config = dict(
    image_size=64,
    loss='l1',
    merge_dims=False,
    epochs=19.2,
)
Rows from block 5 of the encoder, named by matrix and row number. Rows with one number belong to one channel. Each number is 500 + 40 x the weight over its row's rms, rounded and kept within 0 to 999. All counts start at 0. Numbers have three digits each. After the name is the row's rms in percent of the matrix's.
# convs0: first 3x3 conv, stride 2 (encoder.blocks.5.convs.0.weight, 144x96x3x3), inputs 48-63, a 3x3 kernel for each
# convs1: second 3x3 conv (encoder.blocks.5.convs.1.weight, 144x144x3x3, transposed), outputs 48-63, a 3x3 kernel for each
convs0.30 107:493506509500477413462433478530494540525540519556524464495549489497451509554528531444458547486527495442520581497538485499497485520576504488507541441367412534504473522578498464490444449437526530466500536461479447456454550538461537476544464557467534532485525484519474523463525441516478458498503569521489519524499496499541439472530465498490507528515450546479503487486502508560483514432497519499516515485560504579526492470521506493537419
convs0.31 097:493495524461388504473595510523507460466460604476497448498463547489456547474449509453524468480470513440580509490530479507427452535497548513522505495568521587416508542523454531522520493483484527547493492423495572468536420502453483472469477472512443525521420508532470548463561489600461493493464450530488473485507479549549409501441478525471547417423571524493480514511474514519553443505564471495480484526507502477491553493581555524540501
convs0.32 101:477484455488525538459434509507534520465482527575442576465542499470526479473597551468480554511497596520513440512467513540429519546460475545508493495477519541478549546508469568505453467398509461499534456413527434439538489506503509515445559501490430482484507430438524575518491569458449556506516476515502490461469508479481478542474519513532540499474525471490454534530474557553576501561527535583476493541504525510501505488493517538471566
convs0.33 099:486445485513505536480449502468483517521520455492481501500614493512457545540418514508469536485488448472483567503533472464512484464529506489573533506558543587526453509510509455471470438462544474511543474484557470448444538475500475490535511502525515426439501566563514447430465539512475478557533476423506500516497445546512481462491492449493503466516556389478520557450460506488565451524482566567526515556554436527540529468451461469492544
convs0.34 092:515492456531446488518487494499460400554508402515445506543458539509501448492454439445467507494506512487556462435463509435481460449420457438453469455472516454488463472546476434524490447528517518460544517566522526462514511484567526486542446459547489507483481519429528442481551498509443477418503483572508502448520519524546507567573467441506519508427437546481493546505530584452484489460507489509505392445467407477496472435496508452592516
convs0.35 104:525533522526517590521475449442537481486552536501502541543515459516487492496492560550534524529477486594583432493425498530514540496497534490539538461438419516553495517629556465468520540479493514515413518455490430488531538528514504538410505535533488439496487521557528457536536444401535551565490504505506578551550537514535546568507484433477477481497554489538560477479514587520471476516498478445482451425515504482544535432479456557541545
convs0.36 093:527470561636511448587497445525437496497517462500504469489494483517482429512518487509491438470502546471528523491490521518505484429511557511475524495430494552542505501443495542511490447463492541393516503528477450418505564507512571526471494503518511499500491535476561560571496453575532492440439553527465414594480470491476488476451589502523492555548491552472510497549556449456515520449533455507435380541545484494555422604534540538582557
convs0.37 098:527493528514493456511448476482439544490511517505458475493512557518528509504508552473512505524556486545473568559457532420557479478479550485383523470564506502536500528526521584396453545562526567426507461466491511457540534436505470473479540515516495590443463581500543500406576634586504467589557498577525458536499521492479488473520510558543464525515549513523518476504476424493483529490509476510542551487458440480464493488508491462540498
convs0.38 095:594545463578505483492486477498500446526588522470524543454538525536456512508481433489525528488548428492557563476504447458463535483523542488422540547552482496617485517488519489560471527492477440469460548478458396436517460438485457523429522475443415474453472517596545465533519537372514538475479531358514492504495474460499531523475442405466488508506502482502548566507480583490432546493501556512516524483456408529490485527496508495524503
convs0.39 095:531434482459468496526470549479402541528492620508401549522495507530460447513560494482522472550487499566523581520492425443490512447468466475503547490472474509565532513450472500445501465460490483499549541624420524489532481522534581536526495421491480496529518452530462402567558516502486490523502487563464468553471568461460453503521540458579470520488530582520494433531514437477537425501483553504430484537451510529473449502561502446500464
convs0.40 103:490521490521484522554427462535463481606492502524426526483513546517462466575509595465515517557554464495482483498504417456482455544479420496443535498535489502519455511451553518514489518537405561489547510472485489487437542535485493467492531486487522534451542545441571562545529487475473463477524528507544449482536482425502512463467483472577404562525476567511478555510532522432549522503506426499491527457524444532520522552477534466509436
convs0.41 097:517576517499473423487490463554457515429580609457510435477506507464554478458518523479487442491528535499473502502459508497515508526542435499420522451475487535467548488498485455485464541509457497466531548589521422458520539509527467550573505532395451437472441497509498559582535551544553476445458561498465440484514543562522498464487587500510504470435524522500547512469482406445543549466473492459467445445526515488478469473487512640470481
convs0.42 097:512496543454473476485466451502511507530566576546517516523496469478486515495513482577551469475528475472466534546474517529446440517520520475446464451465478540482470470515493500474472539622499459562514489527429516484521484561497457483463515480558508523563494498508429451487471503529504544434414485518482469554477482522426531483529547408526521388556486420513535477502494551481576554477512461464481516510506479487400510526524480553501520
convs0.43 095:504458472504541436504453446437482520549512484497566543473504464466426496547523529531454550512485472502531502526457554566512594450551511535517529521476411450519490523527542511589519466456431491429476434482439500548431447525493516517479490461410493518525501515381534443495518479426459491587555495508511479589426515545489445495511499496512593512508501549542512480520516465458505483512548463510506543509537565477563528556476475513545484
convs0.44 102:460473493488469498497424538533474498521518511563502499501555497506482560504523541500467508493517494479523483476582521558512461629530504571509544475502514544575589459456526508488475541427479518447491586580456497497459438533502446475451489490519541530433460464509448475471435519466433491468528500548498549489583602531550557510438490444540490481531532510430489526502510530458438488505479430533548593462506546470492408411449532483461526
convs0.45 102:499441481487538470488503500470515451504407564565460482599444491452499488471501549532520499484419491572485510510470513509472587540457510528461499495539478434472595530570565528534487571440497449545415530463510557448553481499548492519461536546488505520540434491544516513507488525420436541501548393453510503459448475428454524493500497470496573455557548405524498495592467547499480478458512487548492500522502548549524511521480472512452490
convs0.46 101:513464570585628513492466518474456470532490541464520503480510499484523512536466452522532493470450495562506517465465486501512465459519515561471527457516492477460456551516500556426431461528482528484452551527524521517513506562537532497484540449509498469592546565450535545494543504509518479526527454508479508509570474474549482448455503550528523511523458522508528421461485493492448561463472511502495564480522616487508532532455480464457452
convs0.47 092:535442443506500432558416417517535529434588528453532468506496470466469500482472538459492537531472455531516499513522497555519504501476482501530464459515439440506436517541453535540537506461507561528456604481482530523499495475467526530440491515379481540493517495598519450488531495451516446481478538530497535550488565429462468487540469494477526479538511481484514520516468479522591467493456559478482529475507458478445503514513540509504577
convs0.48 096:532448547514527530465661560486528521532453523517468544536500453542587538579522480520436511515502480480563529554511533497488519495516499506515491462542461531506519527528500472403524506442514463497462549537509456526618481507488527465499538492494485520525432474455487519509498441542506488533466442509498516453468514483505414472491408578450454514423449493474440456480500446493436467497500497525498529498445479514500438452629515449589473
convs0.49 102:495421530459512482470471457496560592572534496490525503519529486470461478487458500536528489434506461484492467545472526554473494528548524513611506446503476539474519507448500497497474521500537439473420475511512498510464426412506461526447446514464489463604496552483594410481418482399452494501511501501473506570441459510505513532531499483531499490486512470580480475425513521530529536515450464517515500440421486495472596486451442545472487
convs0.50 093:515516538615491485461477517449476444448479503521553416495454504478496499526471505499400520512523490447457517422434522522489491503448514471485523454471490511536553497430517509487475519507446478496433431494503444538499542488528481520480457540466563515530517558525489549491450570484552501460523539439522533482449541549488470484523490465496484459541441533533589504440530447511521518498504537526491517482456443549473535516489496573508517
convs0.51 106:493444507490510480570453458494506546484470472469543552488477421496520508514406533527570541500541461483523538494427512593509456492485506493515474475513511471479512511600443441494516510482590496396546465434432486532484554528524541492533488488524506421569537485448443566540471442530559555545551551491504538485453492511527520496463453530574499532489488529472529512482545523489482507476531553488470524550509451545506546552439487552509464
convs0.52 096:523476517484580505508489498454521513497461589529497561504546474469482493447553484478509449575459503551439521466463558511434528351552543469508507424475527489475499555521505493491503494545466485541516564467471463507520538491539506447527499486548478503525547471479389510511554503484533487486488482467447506516503521421424466485459506506381469489499448483503485455515515505527512515500426442568480553595461515528542458605581512566455509
convs0.53 109:477621443477546532546475538464529491448522537566492510522540556481545566525607539482475511515503484522482549492517537450520532467581497458503468499516552515551446459487543486451454498541459522594555485574459452476456536520504496531518442501412524476533525464557519413395474514563490506400471485557503532461543556464519478525450521468490463425479534511488497523516524467486513448537526527482541544465464536481519530492570565496487531
convs0.54 102:484461498561491469484474491518527511425529443554601465412455535528565485490504525518534497485598491473524549533461493455394462504554506459500511474483489538499512528529444508545558471558396511509558474415471439561504521505533448496457496558501504495515473492481511558527527444426544543498483473471520525541498469520507542425495491420542530499529497496547512487499564474477438505468501502526439586455542502499567514549485537525482535
convs0.55 109:473467524541434513520496427477493479486515555467461549504545551515511512476458549511598537484508455545509494551521490515472462481505444479504520525515480504480488538585521527469434456526518537455445480533451508513521498515485491526462486541516539503459501485478524537555518441422483565385511500463510500507493556562481429518501494449572574460570551413487557528478545460476548500510437530464468501520440457532502466514488481504526499
convs0.56 099:440525488432485468542524548517495537483496494504550463565459431578462496529485484501488467424526463469544475470571438485453451520554533462498474482483567503491507381561502451509512525463543552516507506504393438448530523473509530495507508508465484506459443437495487526554455550539514485478432505518491501550482534487458423439546459522527526493471518514532570528449517476459545477515475525498561548468524517541447468511515534569523518
convs0.57 108:407519530482529487491459550537513509497575595510514547457510527478506482471519530448509508493493582450518605529497515453473530428516512504457550560462495497504483484494524456572478557420496523494529529534470486438534494432428428521516476492468482519503501425468475529495504515504500484474469526539449401536524545536443539515518503512511483503482511500524518530501473490499511503492497504520523461536468471559470466459466532462473517
convs0.58 099:479521435466545502552501442480463529450484454546591641504515509493485488463467463495580502427561507498531451479466511428522480458439528568564520540474561484481477512464516481466514460514478573502508482516492540581541518451518507501477487538482449445597497511468448503514554446507514550499513480393565537534463516465498606530515448467499556513542531499479488552430515495435452434498522567477463531527469553500482432452512518480443506
convs0.59 098:546566468501474533459512523535574455491520523544520489523549542547481489536531503558535538480517440548578488495443490501494506561504602477538459479500499478462514444541491448527482534535474473571455471451462474472555506550442526523461490415509464527426577495509425513469511493461461543524455491486469482501491507472492486527528549476481473524470525557502533463474505468479468422536461522479496523479511483552452521433484476438495468
convs0.60 105:443532554559467458460544439484490507580514552484514510461431503509499553553468542476544543472553545449533399439513443484512547543557528542515484487490541585503583465472495525459491374467553533494531500479446544548532517466438527380433466480518511550476528543537480481517509504536501456492523482500541498503445524539504481517469490538529464533472537454473454497532511500489468485495576474496477493386449419465510463410524467486540474
convs0.61 099:511499542504500619510447599568497412512463529597554432497520475533457475529476499501531558575549483543522510417501497420456474508498529480477465486552478571553500513545529505498553508548530549497514489469517634475456494483522440428511451524485470476524427490469565486461521514522562468564520485472547504470522522470532517452491506506528435474480510523548519529439473431491491516478457562495534496469583483445441533446438555455523527
convs0.62 098:515464510475456464523456520483534490459470472419505449527512522480548514445510478500568457427524433467457496546531572523543574525464578500573554478515480472520492513593537487486501510530491537535539463515444519490495484514510530463460505493397524525500505458576520521510503440481502559516465540444488538520511538460466510486510445491517484513481514532495513569506562453517537583474454494466515499504490554566494510466454468542573534
convs0.63 100:498479502487442518519466464531555561546468479500468507467464524475458504491480462484480541473562507519528545432528551436575559484445557461499577536466501459498440508448524565548547519533526553440551476503502465435527543458474527539443536505424518488515481521447471528432483475481531581454479547521442530563547467456490440501546539473495505544474512538495518553480499499543480469471451491551562559460487432524470502503466487454603519
convs0.64 094:544539506498548508452447400510506470512534570500494507550606469473478519473508553538530592433473569537486488492536538550505425497530451498504513520473507515483543462502488500434422427526554587539582453587504495455515495523542463471482478539593480554485556515526519458467510450488451479404507500587484469504485438562467493562496557566579546454495572482461494502469490544485397450565444519499459487497440505540434535496480435487502471
convs0.65 099:476524557545498544515455540508465479584499508504406513514616505516482521530529487492441478485471417520456481496529523546480497525439506488484566468478529464484540528455454511525495535445495532466548667483542537586480470482477533430515488532492490468567496450515470472514463469478508419541473517507545558546499587491530515493555415505454485557491479555552530496472466474490506569553507383480480453447526486481468536435463528535501495
convs0.66 098:532512475547459453429433472462555444465505453564498559496525539463506440455601502534532465457527519553493521438486552443446533484507533534495495517453394559522526531467538514542505533498495504472495537601559455484483510550502502541490479478406473475431432467528561509507529452469519523405441504545490495522529566521534554583500494390501493493526462508443536519463504466482499526494535547490506522483458540545513536449505522487584545
convs0.67 093:493524502525424451455500470575540517486540553565469495539574509492552508354498527536483475418450541436527478532515526580522529504493486508513500555530500494480505517504530470519492527464541529536491442494546530458583443531501468531570532462443428584484476493509557504545456492536477510472512406498525469538467447430539495567475480517462508546546532458513462497490495518527577449485533502571512515610510497537489485470516500496500574
convs0.68 099:522486545487504484517388519546482513428437452548562508490511513562526587519527468460541505476514471523496514488432525522427505546547504411514500473444502484470479478553506506456457482493469469455540576469477491497477566500523418471492478485453427464509498486523496493481493438497518503522500498489507539514484470554545486471500406472416525441472514525451474470569588445465518468457475472515481476485455517447554509492521522611589463
convs0.69 103:518507470512538505480468516528506462460618450481619505490441494533473467468454460577539534499536509444468484518517478532453501551483475500493483467473528482475467486506535451523513421612580446437518445542523465449543533544483462512513506505532534548483457516586462545549396471512581477473424506529491476467463474470553548542481528519490479468534511502511527507475535520520475501447531494459526487522513451594429484472452518465471504
convs0.70 104:548483484494523538539446491540555493483469482497553540508446464513501472455516448487521527532496516439503421498483562499547448464393521509506462511492513441461494495551530536414535534403477534553489471448560505505574554576536510513527422449510425487505519510488499484682527471518534471498526448438527538549480468501452561525468521463510467504491539415490520543498477555550554465508487494455466480476545476492519506477524537491470604
convs0.71 106:473553498456501439560507571468499561503606481512512496536513483442527454502523495486458492550521525514486519470477498490477552479489497498459547460518542494482560516423534444498487474424533495474477451526426471521546512525549498553519511480477506577417502497513462500506517548518462516592525582512463502434455565460541510475546572464577475464481510558507487500511512491504505513571511521462509492538465442482457505462514470484514492
convs0.72 095:499570478443583539452530452519499491481503548501462542484496526476587489495478448481493483426485478558527465431539529538479626470534511522502534503520475513524494511435458477465520515542497500403555541593508520514513501523476446547488431488497555547522553466597484474454473560519479507405455512491508517474517516480491465558495520463539512575505433558466480456533469467475530432544524490593521478519448495530491406562526453537482526
convs0.73 093:448552504472471528474509522483476544521540464461454548521516527463493459448485491515498577365513529535554524530585576467490509479424485525481555470522593418456585479468511542528378516514487552490522495529430554547451507481471481529523496431476513498433483466469485476505491472483523536434558503471514499535519487420435639520424502466611540561500506373497476483507503554474448463506500519462469577503523491497445514494509497466433474
convs0.74 100:452479537527413502493586510528470440547503486509558470514518569415511529529461541469536513490508454500459549556547468488492496551548433492443500502463502548499471505499544538442571478508506504510431479494504472520528522435454475537607493515449590480532509531662550553444566498513426553446482536490533415496489501498514537483470521529553522460522546482481570428469492507518488578523511415572511512560490565514554479501544552484483486
convs0.75 098:494421518501425584426500432548546542504469461473471550500516442536424502490459529500486463549508490495517538477446614505554431535493501522460549419578495443527547478435517454562471558436514511556489457474452460448528455467509535541490525415512510506537505467473463482526530462465457460590441531510489554569561456476458493569473522501406454606532482556485474441516441507528554462514506539467463443577563452507479513435525510510532448
convs0.76 102:488572532473567570564491479438459478486557427431507532571489489524577483549585481513509499450533534493483554485519511598507539515518510436449537429502525412536503505430507531541449576543434480531510463513457462514521486529523487506518553472500489511477583487485535487495453616452503510416539514478484476488529526428502577497495483472540481474567438528449419474515458503476540482550475517488525514512410510553504503539512522494470447
convs1.30 102:432501537543579585473438436486525513518507540461508537540495510551547528458533484476428510487569525481478567487488490509481528503424472452563517456481501585482533505457447441539555513466553505420555537483491509478531479505511451479493504506561534509502583482476465437565528474491500535526504499547476480503500551530528513516526558536499467513544439539471519583497505512510519520516510566537553434527561503498374478532547520607483495
convs1.31 098:477521511484485395449462493498515461518490518528504516497471429486495486631465489514528464510490546509508467538495455520474461485410506430517459505539536528486514542459422399473458564539469570488539464577470485476488508419507499560491503486461432521440444501509505498512523599467512494407495475535447542387489420533534481492508525526501443526495495458518585474466391506448444526479506525457455413455522509461537588528473493474474522
convs1.32 098:517464454457488497547516483511549511508574504486514497509514594536534577552528550541526514457540475456530460541490419452540387548481465524467524489429566572394419501524496536500489448567561566577481504441605482491362499446537492546457546463485479487498498522507519488466555529510513584530486536504463511493534489561505567484499498535474470545460536481483475551544433527506525539510543443433457520495516496566494559458485484578536523
convs1.33 098:552502554440462525560662521542541486478480475531522478505535488500477486461526531524487441555469520434500519496530474464514493463524429508557470475519475484496445383530523487429491561569515562492513466609511450543524443494569510466500471614508473560441493516503494561469474460535497467478551653571470512491481459519450496473536435572548469481463496513490427512478553518523468536519495444469573460458455578490481408515497517467529490
convs1.34 093:514521453480516504503495462506511554501468525516558528507518497486419567484495527596496501499471439516396525501486491560555466521469438517513507472522509544603521514521531440430475506542497486538444498477545495523526557509494547521491528456508503495519505477424530448519506545561473491472424437509553504604481505506506514469553539452548487559540521449520544542556491431543511527522499522507477519544512514540510542488520515522488482
convs1.35 109:488551519499522498516521481538566558524589488530494506480535521495568532514422473556496483523537494504489537543593523530477478446552484569559484528530524443373495516528528490548452521467454489450485539440481481506474500564480439471563553614555524465525550526504548498499449443507540532480496494519457423495485553500474511452508518455523582454515428524500462495525439507479509463536468493533498554505486487532470505464438516506502497
convs1.36 097:597502522501474509558481514502504504544482522464483467520558531449493564480451480556510531501396481474433492479507472469495552500465420480542518463564506464544466561514520481479481500409518505525471558552525539495575479530487429517544416497458511455536508489571426523448537556489573479549488443459532449475534431532528468560497566498461474514462454524554491524489413480472510506488469500514523441452413476535532497503494498503508518
convs1.37 096:484505509493518493508476489472489535504548541526576560535484520475520492467542476394479462471476493471535476511482518466484476418502455539472506444446508453506586587511486515558484468506513531576515496503477594547469501459524503490492422527550541496468467521486508591541430423449474571506425521502487501508501521516526453486490494497557507450480489522528548526564517495525444494422419445520400513523591451556495555528489499461523504
convs1.38 098:495505523473463468440506504502544540515541484515507510560495531510498508525438563545495524534477521530483499552511545489475529453511479503529490459516507453490578484483507554531569521510476520504419521561445570509451536474554396553521482502570458499510474536474546513570574497509522517520547544551478478477493475520583508579499493515486530507513548482538453509470554454539483506469430487467476569436529515494470480443458559455568530
convs1.39 100:479530530441472568479557529490526490475496520417429592579515526468484521434473471439460506484494525481538491512523564543553491496459492499502532490461599493468507510508482469502603524517482508490484515547433492473487468513454509514495522422393516482496491553543517487537458438456471485538568448519484422521425471562505529501476533504504514412485527515454443519431555468508484503458471500476471493492502520419452482428486407494496474
convs1.40 094:473446484439468444485572508522500452471456547502549492508520485497489564507539509418458529473515551407505465490546426470579549482465460529471537418525497535493423597520524503479545508506529444480475461527472489430415487471513495484505454506464545463446481515463431536454496513468537478540494509508484493466517469470524556537497524499557547509540458467488485464560505447503500518546541471523535497475515465457505518549438497497458445
convs1.41 098:509501475467570549486513448522455506480456489500520542517417507540511493616492484475462486520525553484494453532504514478439463538462541509531468488532432488525459516482512530449522540572538493580497442594448454461496559497542478547512526538476519509566483491530514418497518486522465604549488457524470573479475550495501557538444456493460490472469541495513489558502469474501552483524471527509460494484528501537535459482542425539576442
convs1.42 099:566468492507448537496468468416488479510507522499500523509491449468452476394546543539512472541401470495450528499518496458598568502393477517511512518528552474526435500484510565502543448527468553482524410630439493454467582532498567441516467476502487555504487545476484532521471456488545429454443560465486483401501514491511511515451457427444595561498544477503517467460553573506492453429488550520579517415540468484472523450442483479558451
convs1.43 094:549550449526500527457502412573504526471509510460466496465567447484501426492407465464539530556535448500469481492451555491526457534455500481419568509498500471549510518476513400453521524488477453539433504572562531490536471541530493494450501519468482445416485519525470484487502502443471456443505497563534496553514462529454492444497488468505508518516465503509523529504464510588551423503534508524496451427519458534561449536503453535473526
convs1.44 096:503504460531521439511524460459476448590485406517491453469480484498588603518499497541473511503510473547461471429511435483499518518518538484486498437507586469511608567491486521512477438553520519498486518442507555513479430488517489500490461504508486500486488514483473432424527539554457498500495532528532584483409549419466504477488499543476470519487506584566506516480489421517499467581572495580529445561520456519568507519512519458519496
convs1.45 097:481445473497501424498525434551460544510485466510540614512544465589484545554529559518525471502514528515500535535519451528476548437519407477524481492543476511424494557527488505530544521503474456523500396550559518532498507482487520460475554501512497492474447517559525506535549502544532429491560467515466509472460482497479563512446484510474520476446457557430499461526489547472536506467491510556567503383440546433490560451511562450537436
convs1.46 102:540462462520490539514551529536526504511543536509495454526458519531593478483481508514553495509598587526529538570514501506485557443492519498526493509558496461443460501541548475450460486487530546485482402530506510430421507507526545422509554525518501504463546481478506575445517451501542477495432467499500522507458516504478473494501532451526526531490456447432422427490553424510501524529439550496542422504463490411405500499494483483460520
convs1.47 098:503518502487487457524440550496487488522481488495544495492455521413512532471467517490453464474479507555447468469568522502542433453447498444574511464526574517502586436478514507514570542482512524504508550438418498528502510508530470540566584583503455448472450510502523514415470465470478448494516492503475485479396453385451516528512509451431496471520474532494527460499584489456509494562610519572516426482472553487497521504494578473510582
convs1.48 095:502494517543522479496429430439541529481579509432448506535495425543460514514539481499531487505330543489465533532510481498517535480505516480556515488446546533575489532487499570599495456489481541522491469413516477468565519417481504481494558448484469527484510497486544465522496482492474584425520447554408487535462494478484546527509541506463530536491526443477495536483457432495460474459451515541509449574541432548457507478442458562518465
convs1.49 097:528541507457533549521490523506476558535549559547568530515490450444491511534523534516543532518559442552418576474483444501583519532432575518492453509488470541511500526472607515553606524524486509548492419588442435483448548571521500491490573485491571559488482488584535548479498592491519544430492496508501510447540582516509514518562540494521518510498517466477490499473416544537502475457494521485530475511469504484501536492596584520482475
convs1.50 095:531471558533467467490486493606550532500505484530472461506425458622485455562493516494586528503447513529498477507508515532448568493429480519474439517472550521589516581461505562460463478465541501475488485549478506489501544392437493449576530503501542568477551557512527510489501466504556481441462501529492511489480509552512495514481499539492425500583489491515545517533528468523493527519395465421446486461466514509504457554518501464477578
convs1.51 101:506526552502458444470532439489509544485460494536439432567525539527425454546489491543498496495480419483531446468576512489536462502512515539559519486589509483468464473574559467472490505520510481481471464533502542525535527498554460430442531549472537520511488377517517486491523460530478390553527457492507529478537436475456514450490511469458508539457478518494512443567472563554513432475433478508512445501482457452525536533480495424440449
convs1.52 102:503475510420508520513509529425445528474476477489488491499477469545476508492479488468514485429467439536508495489476482422521452493479505466544487490529440508508510496521524493535511531496495536529522501500357474523498498544410566495424567434500525439505430479498528442509514527485425449604511458526490407522447467563485470547525479470501466410468525481515516509493493486526508525537474530445505536491427448504567494516488473557480475
convs1.53 110:520465497461545470490455487527466513526577520497560471489480591492385502429475514556488481503394527516491449483520518494552458526459531508461518545415511505542555499484532510537483454458486490499506535488514530487487472494504480519432471508488468474474480512548461465473470532461508623514496473486517487455490490482530490453489516519491562489505512490526447547536559537528503500513496513538574432485456580514515480460480510441492505
convs1.54 093:395525505490567467597576506456504549510486466485551500452546498542522473462476465491559492470560544488527431500536514475502471525523541523494513440432563488512568435450489495528403466490496520449450517544507543465557546469496532406461527546536443479483465526519429522495499529530555436494478507480546426548491470411544475482472460535453586491493500554537486447477459513521450532476461530431542518514483523524532528505435482499545543
convs1.55 115:471496524451474524601539517483520514508446464475418507507480465540485499505524541467482540494425498562561583436523549415423529454441536556500512512533507498394525503508498465548527530502490509510423446459431540524486504453501478441505473533482495511468455489443482477510518543483486571534491538494485512463443529527525470510515497506512499503489432483502553452465521507498493522429420482466514501556497597508577516480542468499469499
convs1.56 097:482471438524489435501530425486506464516403514498452505462429527548479510501564467391520462461522458496518487440520500482519548472567488451453448526504511547517499521435470527535479510539467564522507474568508445624535472565507484479521528479508528504522488554551479507533480364508495432563504556499502502428539487442516419452450478466490460511515465577513426569451340450481549532454521533497507520528475523521505450486562460468506452
convs1.57 104:534502459513532470480514529470470528531512474533513521485485426490602482510524557544471507544505468458494530504559465398483477544527543465519446527572465537503467525511516507457508523551489437461492474466453448512523500526494506547530478497543474506499493513493456554511531498491487624472503483524540477532575506523497523551498513432530517566513455508519503542540515526570524453508532454483491466587522477515528518514505532513477456
convs1.58 099:547482548533513506473573598503502500496423420516546491469537522447420474453527544524459454500478482542517456616445523469509497584548523504507548520435445463520543549515542465435479391476522544539451518499529469478506525496502513516521483472447433494503495437495508471511547480553534510474441431472542442426530525441471447546479475512464622586484520434573493442510574539519507518590480517460492533558497506494484509456520481571554549
convs1.59 100:406457471541527501513506515474460504475524539551545526505555535562533487539421502468457502453517475523517535464465484552577551549550515508539590435501499502505577551538544524491467465487509419379536496451549566595560544562550448546446491387482500475536458505494500444462528550497554447479474504546580437490444460428489500448526519500460608478522523523497466449497516452586561532489466503548508510537533472414517466543468483469483447
convs1.60 103:546490452472507488492504501486467524482563486518625529542432530501483555487610497551554459547519470571585476508532477515551478549490533524459458514495556510523423449411468510463521507509420504573502474500527483528526465460507463445533552438519602563551580492513505487493546497449460430503527571503515604588441525515526556456493495489550421520476521421384525572494465544494542521523509518501551404462499510493417440484477426524478508
convs1.61 106:492521456481496481526493480473492508509535462509509475447493494509471431461548504497498466514538359493547503548438477539550451451532505496524461548525499592532463419525507497478475473559518503558491533400479468518513466553488478520510457515560411424454427522460425490522455547494489499479446482516508507536528482520490490512577484497529514363505455542536456529505468478467520525491447531469495560394471511460532527459526487507479465
convs1.62 099:568586564557520571518444417447536491514525509540573494429482473542493505518525509504588504460555566505417456457473462501525543525473559492520521475411488468534415472594492534483446510520506488519541508507471474514503533544464521506518483465489516533463553563479384418473529521551459466485531469490444467529533493493503560516525525503498542535528548482526505506566503521439521524463473426598507561456546526542479476576549500478442498
convs1.63 096:570584493499507473505468523539521521553532551477442446579540442510453453460455513490506510478456411572526526477450409458496525530511454501510459445479489515548449518571482517517486584505537541528563492509499449534446503455536485491519450528501489501569441529482460557521496491537520476568495481563475481489477528514489415550513514505538452502578400510549501516563475441421484569484449375507577457468484507518436514482528484519516490
convs1.64 097:490471492521458509519529483448513468531493464510522505445495545514498497528503505489471421480486553500565523590487506447507446538492555480582456532461516425511488491527524514508529542441481439489486491510429506525464447548549541459530491566491464483500519538495461431462505507451477474546516533506418430479457422481495496473526467537539561480518458516488490476419505464524484467559515464437545550450430502470429496521486403514432396
convs1.65 102:487542547472469523454483538478497503516454497476521538486487509464477492504517507495530487523521532444451563495467472475473391498477524483487468474516485471487432466451548463439556480566479548473528476527485487486524570484472466486523523551471517537496539517467509478476574544516503407631468545526490504491567542394548462465493454468501496443428509485450544450435472553438457476449513579474445546453499542549491483471491526504541498
convs1.66 099:535540562562419488505480442495553452532524450525449489525499502469479482481445478496534497578585478542430458432505492513569507536444450521462558486455441512499531512558454552473482463538517554581542587560517568505459483469433465489529588544519473470513524534451483464450427494432538456500536498579525383459460572520475484477444546527461437520437516482491517549541514491463522460515494461468376513446459532503450533556526493510426457
convs1.67 100:542509515573515490561515505529459481460484449536502461492459462519546495478487494537549513547562522475430510455539487466489521495503489468448468437487545493492547534516511502575518483481534588546538555507498490454490490475476478570468442481427501498496478495525428508492512512527517470445519510440479489467517520521441428457518508548491435525475517499427503491542473489532489547483516503526437477442497534480479512419442502455549478
convs1.68 094:497472493434497480512547488473482561492459497445497453537475432486446516510434544574552555495536511520448413475523523496571546495484517500449483499463501527552446521477508479432520575554466383563565506442562470560501473456475522586504441552555535480458498496481523514481480534482523482513536487525473534455551526526549455462453483519495504478541465479413590574484568500513510450569511531509521533538559449475454459500464525515520556
convs1.69 103:532517483500572532513519458498576534523542588527513572466516516493611556485480443524504530488541494508534450407565567523477459556454552505515470417466476486491494514522499478478553485544506481481406471569471459502424509449476496484467493510468528523520508604483509555575497463572471493514426480419534482543452537497463452548504519557489576516473466540468460478499569484512481464574544551549506551499561478504438472431523497548531473
convs1.70 108:514510514511491512550490525518560498529570535497503496493465553515423553537476527450475473514286536493470457504475456432460482529582454489476460456528497488499523540498443511523514471473533518595497446420529483448501468472495496503492520505468478471537556551506497468519533490484501515471481518522501550487561548505597475585504480467495606479460490463482463541535454496484517535518500518426426502520465524444536517464525529474545519
convs1.71 099:498462448466525531483496505517501426474426393547458469552508452417447515472459535493464547552557461492438407597497565530391517517505473528509449549493434495456548499513518485487468476556554488481534491622461477452485500504514507527521471504500505492525512576447498460492469458444477531486474519501545454517488536489512497526472416511524472411531493524525476489543533440507433504467502438575494555490623406510539517548517521487478489
convs1.72 104:516527515480566529493449485484506531553506509519467497549481543465556456495544470483474555496500450523526506431488507488497512516486464485474476511596456415539536482521430536402437458460453451454541512557554529412507491556495553450428483461502507478573492550533586548536561506511526391478532646534582502587519464538454475482493480539485513529487529530560466501476517494514543489464565428498444541434496502567519533464488453452448507
convs1.73 095:505457494467481523500541483594476510520426483477433517518481502532450480465629564541509456484474446535570464552424501557576562529494474489548521430490540533484443465479513610390500530448510514474474467594540570444493471516531531476419487597485558459512517467505460500460452529484521512505560506522501478528493523537462489489491509487492537571470506496471517498490472484487515474487425382528499513445491536513490462434550577484465456
convs1.74 102:493568492478549482505468524510480465479526469483463454483501495465428534493513502480475450455439399503469469479562541466447501501597492454470478500518501488497467514511493522428476441558474537538512509566481554520464497482488531558526508551573558501495515476577513492528518457499522580480498501540444466465472476495513528533490488503486560453488430467491563473541467546561564421519458519461403449449506519532514535500448474447463537
convs1.75 094:559570517531469572457511537524533481409515592494514508515540545507554545470406432518478545445562526514579456580440492451553454514551519517435494481505451517477507475637579512466501527450493479471477461499524492498495498534490482545487527442538498419495480523470542478499474504514447519512526427434499521547474527507430531530508480494549572484470544510480525625486453531483457514486570504530486483561585443510453543526480500497538547
convs1.76 098:519541530473548503463508491493512503542548533538512472501562477464493538519474501495463498446448472420592489502539572497522526504480534472477528547500495559497493491546481546498445473471469450403513446632560488515556551506544511421429533505471497503474596480549486569448517450476532497559487587437527434527443503497482544496502520522506500482494457532447521493480525475443510575523528465457521463481454526511482449448486519472557437